{
  "model": "model that answers yes/no questions on an image's attributes",
  "dataset": "regions of photos with short descriptions (Visual Genome)",
  "train_examples": 50862,
  "image_size": 24,
  "grayscale": true,
  "crop_scale_min": 0.7,
  "horizontal_flip": true,
  "translate": 0.12,
  "questions_per_image": 4,
  "encoder_arch": "squeezenet",
  "encoder_norm": "batchnorm",
  "encoder_activation": "relu6",
  "encoder_depths": [4, 4, 4],
  "encoder_kernel_size": 3,
  "encoder_stem": "single",
  "encoder_widths": [96, 160, 288],
  "fusion": "prefix",
  "fusion_encoder_width": 128,
  "fusion_encoder_layers": 6,
  "fusion_encoder_norm": "layernorm",
  "fusion_encoder_norm_position": "pre",
  "fusion_encoder_activation": "gelu",
  "fusion_encoder_mlp_ratio": 2,
  "fusion_encoder_head_dim": 48,
  "fusion_encoder_fused_qkv": true,
  "fusion_encoder_bias": "none",
  "fusion_encoder_qk_norm": false,
  "fusion_encoder_parallel_block": false,
  "fusion_encoder_inner_norm": false,
  "fusion_encoder_positions": "rope",
  "fusion_encoder_connector": "linear",
  "init": "small_normal",
  "residual_init": "none",
  "optimizer": "normuon",
  "muon_scale": "match_rms_adamw",
  "lr": 0.0026,
  "momentum": 0.95,
  "nesterov": false,
  "orthogonalizer": "polar_express",
  "adamw_lr_other_params": 0.0029,
  "grad_clip": 5.0,
  "cautious_weight_decay": true,
  "steps": 6500,
  "batch_size": 256,
  "epochs": 32.7,
  "lr_schedule": "cosine",
  "final_lr_fraction": 0,
  "warmup_steps": 650,
  "weight_decay": 0.06,
  "adamw_weight_decay_other_params": 0.05
}
Rows from block 3 of the fusion encoder, named by matrix and row number. Rows with one number belong to one attention dimension. Each number is 500 + 25 x the weight over the matrix's rms, rounded and kept within 0 to 999. All counts start at 0. Numbers have three digits each.
# q: attention query, key and value (stacked) (fusion_encoder.blocks.3.attn.qkv.weight, 288x128, the q third), inputs 0-127
# k: attention query, key and value (stacked) (fusion_encoder.blocks.3.attn.qkv.weight, 288x128, the k third), inputs 0-127
q.57:495465516562528514496492527495486510507446468458500490539515496562477468450514485479507516467505517480519542505488505533480480465496480503530442482477506476465483516533525522551500540484522506502525461524495528519473527478457493520505479525517509466534503451514515461514433481495500450478471510497483541439485510479504506511539497522521498529524538451525545509458501525508526524484479
k.57:499494482524552468510541483466455471481572478497512549533523514486510559529468488511489479559485497487471514501549509479478465497497481504485539470443495502549490499478504497517481485500506488524506548449478510436464479517497488507501558459494495503496531544488521515561502525496508482461502496497562531506479480522490467547503491507505490472483482541508450468529479446526484478508516
q.58:464454517524485495560527466507513523536466500521496516510543526524497465496550559495500503491479505497484531505463470494483453476536495512478499514501506534495503476487481497477538507492495473500513502505443466481506500512507516511462499530483478504488466488532508523487467429545502493522517505494459492533512498493505508536542477528513512469493487502497490494470497485489488538494506
k.58:464492500479507508488502487485477489500507536522499522466507493508494502461477499468473465473492478496541486509496509469508477494504478475482487504477533514498537490482493506503518523510500505544504503465482488507542488525530472465522503480491500521531553546479514496518478504500487516516536492466523548492517505546487491533524503452515480461530494474525482502545478497520500497511514
q.59:541499463492482497495487515484494444477498522539514514506525508488497518483490531500478459456514511465519443511484532528486516470476457558491500528491492465491485546480495494496495498496530503469523500476468539481512519514491509470514521516526552514493507542529520497490499480515526527467507539507521480453519495501543458532524502494494535509496465477523482471493498497470493496529518
k.59:489503509500487506527509448473496481448507457503520491527489503489540522518540449491517526525519484526481504522516518521505485491511497476504471466516484522524464550491501465449483503551502493482468521505537516520533483472507493473533534520457483541512518460483510477482513535467515513477510498470494479506491481522528501472511505500548482479471552467489519533457495526493525545530515
q.60:479490456505503548494479496508448512565503480460511504482524473506466443490498539471474493524504456451527482467490508490530521507566496554491487512523499466535495484506488518525557498498487525487492479515487515503504487521457471470524500479529516460457455494509512505545503470541480499476489511496539512500480511513508530486489491478492505510484539479452538479492506541474505490519494
k.60:453529495516495499479499527493489487504510513525475493523521521423551502485479424548541502494481509529497478496510484525473522521476480490518477477512465544491516491502568504490473501507482505561525492507462465481494473475517523511488533490494448481589472544479477505484482504502525485507486532499482493492491467482498503537510529531522480501495492547528487495486433531490506501500463
q.61:512548537489513522538526489488490502509537488513498476530518532481502503505480553474502529462463503513416526508449469491515501493430489457541504491481502502497511496514472483499505490479500510497510505481477530553474494459485516512500481542510492516554526499538512536499527510519525486484487495493515521500494517489512542507476506428490502460514469531534472478492514468472505502522486
k.61:512485529487502520516487502446496514525466517477451502521503498516493508518524493529526493520538523485517461486525496517478480469489494520482516477522517521525491495493515516497476475527498480493458495500467486506524487542491493463491465472505541488495507520505496450533517514476491488473482507511522487516540490496448465563522523519527498483473504468488519541524537497481485505496506
q.62:508519494517504515513456499501485534496529471544517503490529504501526514529477478476503504550508512541506480478534514514511544520435489458467501484503473521478504490509470522507506534495508497516502489501520517479539492503502499483528490497493496501474510514470498492467474542509501483486513521493517507485492473483467534477518523496508521468474498523491493460487519485483519526470506
k.62:528445492517492505504506497526507442513503485474500492491497520491470493504502505536517533493503498526541509486493498478543477481506523544504514482498489470482484517497503527481548544486491489465443471522481465523496546487521472540447517489502499505505516503540485509515477490490513513522514469543491509494536479522505482475474508491479448506545511493499530473524514476502481456533518
q.63:505495489488502457475495491514482495548509533450471525536464497516490510503511474476493502487493474497524459508514499487536521473533548508495514518527486499476506505512469488536487484508479472500507515483505510539489501508497457484480520506506520466505507557537456514492505503500516483486475516504482502548496494533520518466447469479472490503521478538472499507489504478533501468492478
k.63:460493500502499496529476516511522494490481485487515483529507470475491475498539467513505504547488496494465495501490512483465498537469495483480501507487483506503496534512514495492493529500543512490522544500527500508506438504490505550500488544476532508524503506511468460513522524492503503559471484513480516501479465472481485491487483511478501495468491508508536541507518513496507486501482
q.64:526511520523488510485531482471504505486478507501545547489517516514496501502468482480477504495474532484438528511493529501543525506483481547536507515475520489482484477515490496517469530462491508468531532502559492509444515489456507531483482484532516492522505458479487488510486463492522538496492479514499520492502521497511534521484493448533525495507476526470457476484502533500496450531485
k.64:489484519478496500501475494494469544516508481511480506499509504498547509505475477505524503501545538528514484488541516521479485511514511495487481488480501500505532495430485497469508517543531514494514461505529536485505468535537496470483511490490475473476484492511490463469525507464474464497524525507535499515540491472460523520456484505492474511487495499478482515458522477544490482506525
q.65:525483488482469487449511506471484540474530460503456533492509501522536499451489518515495496497496457552500535534508465504524434475467482478521494508467503524478490491537483495495503530487514507497500479520544501520514507505499459474495514481525531537491511465479484473523487479516509512486510521483472489482525462465465534506493491511506499527501528513500530492491517537500486464513538
k.65:491465475496505489504498525513516477520460480490471505524508519501510518508491527439496495481519477498514515490459532471493517484489502528515548491479466483527478502509475518506501479513531489509503478475461487513483479500492513501484518509499473481514472498506505500469578506473494496505519484521513502547489515467527490474481520488480519545495473504539450491518515474484510510517511
q.66:529535497492473474454488486490520546489519513490478505550499512522503512494439478502474500491479511523485486499497500506523483507514477500500485493512479484478480540476518507492468550528521504451500525484528513500505521492549505488508539504490503531494447524518503463551471524457474506469474506512496510520524525511502499457492508500498492538562501477519511551486515472539487481475527
k.66:501521469499500508475494526466493548559452503491521535533503504519479514488489480495499503485515497508505479520495540458524518514476510525515508455505507487519497507529499470508514473486532480433512524499510512497452477510466484517530447527501521515439470457509500519487534491486511522501487504494466425499469547498494468436509520551508497473478510524504460511516511526482490507519472
q.67:541468496475545489510469531518499520507477488513552479453530490505490494509454512475489525516490500500573508476505492522519493500525530485497475517437438528488474491534498524470487477488486495494432522494560485511518481494453440477507468483460523495542505531510504514524495485493496457526497518465469480526560532531493465492485494470476479495521516498515507471470532535512490521535447
k.67:471495489548490488508463486537518498524474486499521506498508521492496529465506528551526500527503481534529480508500481452462460553491494494479511485479496510525548506490512546474549486552484481524516476507473484480499512480527559487499525540521488481517482477461508473500507520515507500487505505531516461456453464490495516480561426558524470513488472459474496491524449497486528497479527
q.68:467499473504490496429537459504481446511531480539537477530476511513505502506518533511492484510494548546458513529477503528510506488489479521519493533500471520475497496501541500508536479509512526492517502505516530509471486476503508551490514498474518478478528591512488535461468491471523480512490469481490502483532500567499488461458460498501465481507479484507503486526503515496474492517482
k.68:535499546493506489553463512477487487559496505519486486491496475510523484498549492519477464532515523425528488462535501480517499508512481495457474489497498517505496479489473514489482494519507483500478540548544481529484461527515501500516489551504518536503493471496468521488531523495459467525491498503500465492507501538465472529527457499467517485447475494481528509497529505560493525523481
q.69:478466503518508530522510516502515475536487532472474515522513509473501529497487496522518493495469489512499512482495484473488486524500435448498521472486516525487507536483490517507523518474485490485517484501502522501491501492519484491523514484541528498495498505496484493521498480500487470488518514518495516467463497491495466471500500499486537499500502482496525531458548517528486482476466
k.69:530482495528547497482520511487475482542491508464498499512498457501469551488487477496484498508509526504471539475531550518506519518505471485494500466458468468508505496522492477521509494503499514515501501487477512531507475474508478542521505497504499486481476483497467478524466490524532499515504501490530496527484507540525516521477519516496484479509506536489493463490517503491510489506465
q.70:536489512521488483536483455522516487488530494488415518510516560449511528501509544477513494514482488519551477470513522501476532481488459445477522475523474545494486544506483574497484463498502489476518514467489492523554482553521497497431490516476501487470479511524494513518524480475518475478461469488478556508497463489525496482552497518489509484473482475507509449451460507553497491451542
k.70:514528503530505492555526490504483472514462473463529538485464500518459479511506511485487496547478490467488528510483490472505487455470519477518510518528508468455496529564494426506467581542548457497515489502497517507481493523460448503474512507483484490528490486495464481487490510498571492525492519499497506502575459504511520470492514491520514451511507506437539500547522496475499527476533
q.71:475511511487472501533499515511510462480473470492486486472557516542513499482515548457502496443493492519564504525478486519465509422482464490494500478484487507459487519537482517504459501547570495485499464546491533490505462507489516481516522504501531532469492514487480543545523493505481488490511518484492529460509487482529522525508505504510532496491498486502523487526519469500507509538481
k.71:516501502505539516499524492490520485507484501497495521501460484485501578497500491539507475523509458497472528526539506473496509487480481483495496489495491476521471537485505503501531487483508452540494505521490494468522521442497490516507521451463515529515515477493510497517489506503521465473516483474539496513531485513521506507460558503534485491477466457497477525542524488523500508524515
q.72:506508480497495466499490516490513498524491501506526504475473463468518526530492533529536490485524519512510515519493508533499531501498491526512485507498534504531503475465505498476488508472492530475456488495496512519535508476485512458488500519468502512496535542515440472497472529481511462474502484558504504489512512514530500504480517511483491521511477475486466502495494476478501444490508
k.72:500499487496495546472518526537521559513506471492485543508474500551478523493511506515511512480505478472501486476458496466500493515474531510515511484467508484468489501534536519544507490482506467498526503494496495466502536460467548519503531503478493475510478505512494499503483523541508484537494488499514477489532497488462517478533491511468504465529496494493528478542492469503488471495454
q.73:534500520458526468533508527478510495489555484481509498497520499489525534492483508485475529480518475531501482506515506509517505490493495500516492511525482481510491496501526506512530506447503532498518459491509517478481479492522500467521519506484487518506490511497528500477506462481525499481496531528507474540486484464479468444514507523481499519479510500519515505508491490525512493493516
k.73:545533498498523494488479505520510485501494478556482472488494451478532465506482496518486487483463446504518510519525515479510538520497485525487490507492527536446480492543457485503508515503496456526486508496468510462496453497512509486460508496510462480487510537450523492522550480556501529496482480527480507499475487477514506487513492522526530470537494533461536495512476525493492568495501
q.74:526499493507536506423474429530496492499527519492536500487521517472492504473494500527513497508503510486489511494515500488463519517494513528508493487457503510489495482510514500507515476496518513502470511472500505495503486511523497521462530513533501499469507509485481484454528465487518518486515474479505475517499515520489497501463488498514521498465547492529507472562519541514518502518479
k.74:527513474522470534503512522455521480511470536522512498478481512505532519504518497482525453480522541528518506494479483533499519458557513502526502527469527501484507508510490515499505487521525481476511520472438472428506485461489489504441444520479465486515529516528491458524529493495532460509526487514491562510521526529493532491459506463527521482490474494474513498541479481538471495477526
q.75:529533516485499536479499468482511492493512498520539468536476508525506500498503439486542518470472514469531512498518493512512487475510493493515522495506532484495498528503493446482489505493542524508527502468503533482469483485492471544464503515515497473488522522496516501480453508474499504482540468490490492528502508464496500482481499453548512449473528557496494491491513533530488515530504
k.75:525474483511495515489540533527492465524532500486504510515475516500446543504462509484482516487518520474486492506471503529493497507509477484482480542496502454493491532517520472508517491513475477470522528509496504468506513461505498544526517518492497495518476510485505458511522501492525507492518488485500512506479517499452483529492522439522537469467482492502517473523521510495521454521504
q.76:530487512465471482505502468514458483507543497531496486499517519494520531564521480547519481433485521456460484531484524443536541480538523497521533502538542490498496549439508476458547532512489524507553534456551548470467460513509518474486465515540498496475475497484470506467541503474526535504526528509457518495518455454481476528484466527472498489554512454510513494497507485511499527492524
k.76:517496494546470490555544488492475440514544511503500483475466480444531513453529484457516521491504526512580504469477520497483495505494520510556466453542509512508477502484472469539476512497519537465492489543499521526494469509479451528501506469447538514508467509542514528513540490476517481535503460540533537529476467526493526492471481558533507484508505514512496483512506490517479448486536
q.77:535491487566507461471529501543519464531508552497506508526466509445517512487458511495496459547460485512520419498533525523501504491446471487521465523485525506507516457515513497511497488505487496561496508482450492456496501498533483503479517501507472529513470487487462551480485564485524527504522530483526479523495528490524529485488539489470489497485494550486511508511487551521496447501437
k.77:454523503497495491511493554544508511538537520450501491470527504510477503471488497481518524526546471500467526488486418488568518494510465526522519514497550486485470528525489528509466514488506511463493465521493466563543464490481470481508444549534503494503486428509488480489522432489452510533494499479486443468479515518512509455532493509531536455477561485483527542487521495514496490511501
q.78:481525518488500496468433471507475495473556492516495512504509469503549501517549484494490476516504511502477502457549495483521476490473500571477537529499474513498550513503518580458490512483549520508473472507522456506484510482521503466462501460525540458488554501514539521494520467517496495519517507516513471527477505490485465493504545493550534488413476471497503502517483492503522527500494
k.78:471592506478507467522529522524457472498486561483459500498483516477529464494536493478534514510492543504434500495516478499497533516487529538554509476476496483532500511519461497500488513497528565445477541523504500504468501482474543491493466515525497479501497537551533513512502479471525519523499483496437524480491469506489480541483472481518555427473507551499466525452536463485514463517525