Weights of a small model that answers yes/no questions on an image's attributes.
Model: 24-pixel images, encoder norm batchnorm, encoder activation relu6, encoder depths [4, 4, 4], encoder widths [96, 160, 288], fusion encoder norm layernorm, fusion encoder activation gelu.
Training: 6500 steps, batches of 256.
Rows from block 7 of the image encoder of a small model that answers yes/no questions on an image's attributes, named by matrix and row number. Rows with one number belong to one channel. Each number is 500 + 50 x the weight over its row's rms, rounded and kept within 0 to 999. All counts start at 0. Numbers have three digits each.
Before each channel's rows are labels from the 100 images, of 14848, where the channel reaches its highest value: "colour at peak" is the nearest of a few named colours to the mean colour under the peak. Only what is clearly more common there than usual is listed. The data: regions of photos with short descriptions (Visual Genome). In brackets: how many of the 100.
# sq0: squeeze pointwise conv (encoder.blocks.7.sq.0.weight, 40x160x1x1), inputs 0-159
# e10: expand pointwise conv (encoder.blocks.7.e1.0.weight, 80x40x1x1, transposed), outputs 0-79
# e30: expand 3x3 conv (encoder.blocks.7.e3.0.weight, 80x40x3x3, transposed, each kernel summed), outputs 0-79

colour at peak: white (88)
sq0.37:511536491495439532394549476486426546446528607444568470461444549523378588416552495463550498549485504564451412467448525490501450585561548565458484502437471488495457427528508558628564509461503477507570509598499573468498395478448499496550615527479478523443619502508580363500502505509457505526442506488520463560479532502479384497468494393440419445508444506475441516508474496433447505473494470462422376436548481419500492503491549480543482550488503484474467504573533500460484473499520505
e10.37:600525667552521499503607497460537582456486541464505528488571476568487483495487525483467465481581498468418489492486498447538445444389508474452391479465534467498447469501443448458514485467494490468492626493548576522592492571486455477515550452
e30.37:489540390588539534508462430454548523459573549448443567570483565443448557551462473495430549483510554528491490541446506430485553494447564475470514540510441556431539509488552609516579445543504485607548586502464535443543399454544447474516494483

colour at peak: black (94)
sq0.0:464475416485560567491476463507535531430506495488506445499467528486496482428446461508496541521434547582455447417488590479571528498402587514543487467486453506598467513561468492459497525492447531521515530490443466480486488492498501504447482501518488561391440608417496473539574477461447450426481468461512594424420441476643580515493532485473449480589559583557458644544530543489526595499549418455517606426529516379482502527482500545474410515444576491495517455488556568467574511531527506
e10.0:484475477515542538549520535442522515534555536512430609473432458536583437604524518533476531419499626513499446521493477448512653522527440499472529440606536477463492486597479531457452526514490376580443513491513466560504527543470487538525526469
e30.0:478440527526506612529455534494424575454447402456468450455490610507485412509503517457489535567448531464495502563474471503607386453522523582435523500511523572415456489539585531475534482480485498566498487485472537419454483454535464514499385428

colour at peak: white (79)
sq0.20:520523560448456483548529453469514485628501436476594568511570567478518584477472518499450504466508571457495525456564432540430462452540519493552473521448544520482480477457499621563479517484468488474429534500471582488455452515461505449543432539540578449483481442483540607438437443449431438510507543360598427447501439422511514512565510387455453499555503480621466540554532592560478510446503556434496618526456486468509560502376522525466585519447531514494451493474487494548459448516486549
e10.20:607509441468394541489481470547457445512474521506441416445353544416575583519565585476414483485516441462557455465529485493459450427582485496446566506484543526431442438540486466541481538523509511491527471528518464475550497472578598525523532488
e30.20:564520447525508523521468442493515452422449483495523485555486498455466435494527584598537485525527547423423475461470464396581488495513389659458521548515461468517555511470505452434426488421494502506502530489492422474550547560517500505498641447

colour at peak: white (43)
sq0.1:481541560513455477509435576480525535487431554524444454485452527588484522447517464479554503498542491452527518415476461470464576445549557546501567438520462552493503528437400467508570547521472461526576464553450539447560472484473451487519504539473466587512444405383469464432545512539392481500447500434372494468497543473491657541436484524494523580544500564450572521501601454472536511658463442478486439506465497420454491582525532448482455564485440493541546486436498476512589470407505555
e10.1:455605475670542524441504473531498432473557612474487578481492518442513443591438465548470527446533506517458456515441462504499489502471465519476522522548507528503470626445511523448531471487410509471438473507592434448477600409513534498467512474
e30.1:450500497597553455462506426487460545555473604488531553461487513440518499553483445440551509511497483494491430456490446551512523483454488474501492503458553524354489451519557457456615513431436539403569564484526467483471472510575538499501393632

colour at peak: white (98)
sq0.38:450495528497440514539496547555455515525478577462537516613450576528400509465512533465577502431515527426450502510567509470504463516608576488502458481474504517463484460498474527623497496530499469477535476474531595445522502454478545456509506520511432490447466592541521511430391455477394413469532595546599571429550485551571462532495594479456468521523469393535423553475461571432483552483453549458474490513499463460404579404433528472401487487461462515546519567548567570523399564477456478
e10.38:519568528494507549496504446582521480551509545490458504522437470514516548510441452475514417512525468410541480472502388410488498459636485464503490395483531415556471569575479482446531476490481499587548619529472558451566498469600535572480533555
e30.38:550437386579529538559518427447577479532555528465463454612419538469534452592470564546573549432515537490429457515406408458457533450480496523529517484541506573494518550464519520406462487443526499510501573561451517469535507454553461466452529433

colour at peak: black (75)
sq0.17:583521503422535479461510468510535500507481416500508552474532518466501525487523492505476508507454459496445513490451460502455499475438520475486495494536476527512491499496497485452538481511489483585475500574466448530469515505456519550488501444528449574548392452491466439476444504500464470606518536540429431496458422456428522653382530620514646592474490481437440464493417481405472502467431449496512433584475494516482522669489478485422566455503380475589453558499548543492570451488640548
e10.17:477488496497492488505561442518564561535516462505597434447494438412551482535402484583518441572477527587508432569472524566606439443433428441428523523434489558440480460489499410570560494549479534497449517431570456431492489480524462540469451523
e30.17:457597464493486450523529521484491454485568512609521525537484554407518530416591458441531403472533498566532524464395572490509488550437475587446594409506531439513508572470514515484491457504552511411505551445597566477519424457491538510505521545

colour at peak: white (66)
sq0.28:499448598482485512483528488513460474540470439437571548498567578470479501431468594492451476486456560493558479477549444505486596549469520416510490542526500515479463465522468517502490489448521507511471493555422555479493481582525508458528453500525413583408482499519430475577513512547538475455444453445431501569502565448550616537484526579556497505472461465573510348426456580564553464489479492428510478416435492468552391461548654428452452444455489504544508456415495596465611561489506490
e10.28:540461539495404548523516552449534468397561502666443466520526453452476491499471460547493499461488511457471490536472538512411507635498466440408580514503462502538480432446470467510475459474556540430435395476551510520555478444469594478521537523
e30.28:472465486530548445519544530492499537481523560541564452496599415508519506526511574568549565466598509499427541552390481523488466353504473590497561447461550566499520531547396478465539417518498573414488530543504425550560455552514525489507520530

colour at peak: black (99)
sq0.35:502529496433375509518510462490590427483442492529484481479441486483544460536498407545472421571473487562493560492508506466563407453442521498473517448458518497535465499525453432468485491465540446445488536476496474503506481460465483539502483520503429430445446466601523466586416503418495472554555503525531480599485621434549437404469489442584496431465514631545435538587542428549518518542602480450436523433447572457573533453502497406637407450468526448417506517546506485474478534537534509
e10.35:456493461514512561476502580474631579487464469448517408446477506468506483525497545515479452446465476498537481439480484469452470478508500574513494447555429574519492454524545482618493416473521492558457433393440495415492521654454556536429455456
e30.35:562450546541506539537477642499451580485537481524465493549515469375505505481570500391504486510464466445473542473540514508519420444519470531462503463565448489573560448453542560409437496478463546440549539586587514570522433485454438446483538575

colour at peak: black (96)
sq0.26:432465466591555449470555474487599489503451495627462468510459519456547406558441533540472461477501476513433575486466516519455576535473505590568434451507519470533569484454422468466468497434501499481475497374425407481481520506549471525451501482448477494570427597471452479536476435557552398508524431535536500472468482449529394569362520497488400554432464549461463566524511471548472506492575542516479416455476550502493466566505488481526433394462528431500453511468516454625502425503552503
e10.26:518522516442541472482549460559521457484503418565525581577449520414539518563578503422416576461462423423469455525499562528473470536384524567477480524479459514450508483517496473574491585483411457572475481435498488480443586489413502490600466459
e30.26:420523564510473500498531546508531571484543471528479511468517480444612450397527519448462522485530460523505565539441412541555452459538490431516553541443467433480526508552539609406499549424461549354462520516520578502511536511471559495545492616

colour at peak: white (74)
sq0.19:527517500529487550561597467544493435595591553516550485473511549459563595483555534498494511530441553499506481445550519486456395588584513436456467547528544498497485496477637536604464448503517502534502526523598600481528491561507504430564528405480489505499590449492514483513487478496455612443466483526451521568521506516482601512548518538466453429493526482494469439514511477373521521518547448530482553539455557532548558533445517440449456433561534528419623477554484601568561424432433453
e10.19:622599673408495491499495463494437545405470531431558444492487468492503507498530436529474484478510468445457518472517536472519435436561498548564494540478460499452412449409502540500492516484428449500501474423472428462509459495518600553447528558
e30.19:559529421472514477517526506508501464479504527496541537537477517493552588495482517500486534448553504509458521615430528450548582529422409554506531503437419517546616542508466497453527451584455510539510592539520411429542369479512502434522624475

colour at peak: white (39)
sq0.12:512451467583490487574408550449431465457528446483573435454497394443552439498404475487522442506473491473491452484558622503496459485498490518469423538489477491477497413440517553542403524437456539450407528425553488490515507515490552488477428414468480433413468445359567537563520470462468518476499483428525402402413518512518550485602529519569523414473483585495467477444548526488508427474503509480501395448477494415413521511454559466522567418520483524501523437417461512488481447527451549
e10.12:554449519464477496439522510416462514497546461514445455536479440426499490437405420480454520422409458481456438441537568550504498479508452427624562566533511487539483515615464490470435564475549479493497514544426467487553483409446581398495482496
e30.12:478462401487569473498472527418461460470389497468462409448413513453505477379504436573508475394532472437459443417503463483520450427451416497504468515435592409506425466490552487443402495514439514493499448484512537492507540479524502508478556530

colour at peak: black (81)
sq0.24:481471526538470483541542442505479458546447419519431608475474415455451478515473500528445441537433444526452507429514446568479532540425461524533445509460464517429597524420507498464433493498494527503439543471514525554391547453508465511489493500501496571526440527481537410516395426577525450545581559569579568413490412428502518510514429504532549380536474590474466482482423477509459495458567444485455447550460508525420551413431537473599496466454510469409513447600446557441442487501586510
e10.24:489501440431433450493525444528495473541494515593467442508456522464517571476565490504506630588481415549452423433515562507470407452547572551450428588511431439570453490559483483522560528479545565517572545532454560559499425539479521454493546488
e30.24:549487405468523554555472505409557564520474538549475393589571448436475471445556502491462550434480410518473571426464461509400436451496396533443426448512539532468561467508527491453453527494470489540476511556611510500550557451466474526545544478

colour at peak: white (56)
sq0.23:445498600480482437546427571471481570514466540500540462496440535577395532441450454462514478531550508502444449484630463492507506441633559557433463423435484390470467481520497459592496519464480470479450474466469573465494459489468476437527454476565501499501530518455501566410512506519510640468501575423570471489489493450437443522641491498489489435500463469458531441515503486560519533487563522487443547491541455459546534517672467482532526561566589518500479470406511491510583483568445490
e10.23:413503493505493430420472479485452528552439541470473523408554454484496510505494433483499507485493541526672489566472525532523534505496436559496478550475628481456481626568499465513469502484491455435448529473429621463488533509536472390444460465
e30.23:484479436442573540485498539479500481556496500522467558469524486428457461684515507526564454529511534422453458477524435486485549494480487444458470530519537570455495535455521442567487495395544464603584637524504531462475448531585508570452466467

colour at peak: black (83)
sq0.11:438453470465490512475556433523590522490477617547483454492420597503499495435509437502419535429412502468488542512464451478530583483510553509493554411473501552579538486602464470464442504495549530562612499505472426507421485483427459392420520556507520424496576615469441454489466386451477537581506548531607477519465518445523434572587524489493510493513507485453438431548516502512468579476576492527402493533500495481469528553486534459467492485547561455480520506619457509579464540612476491
e10.11:523546441378596531494581450511544500449438541468451482510438530607514564578460505450502479439440444519479469659473422467515532469487523558436488486491448548514458468456439474430583517571538520566500403539496552514490509553473468476475510524
e30.11:527477538602513566524480557472469395587573487486491517505533583459512527520446420424509542522473560485467534447491461612545513510515510480514522572554499594491447509489455532437460459547445528525477504404438536395558537443533466574395421502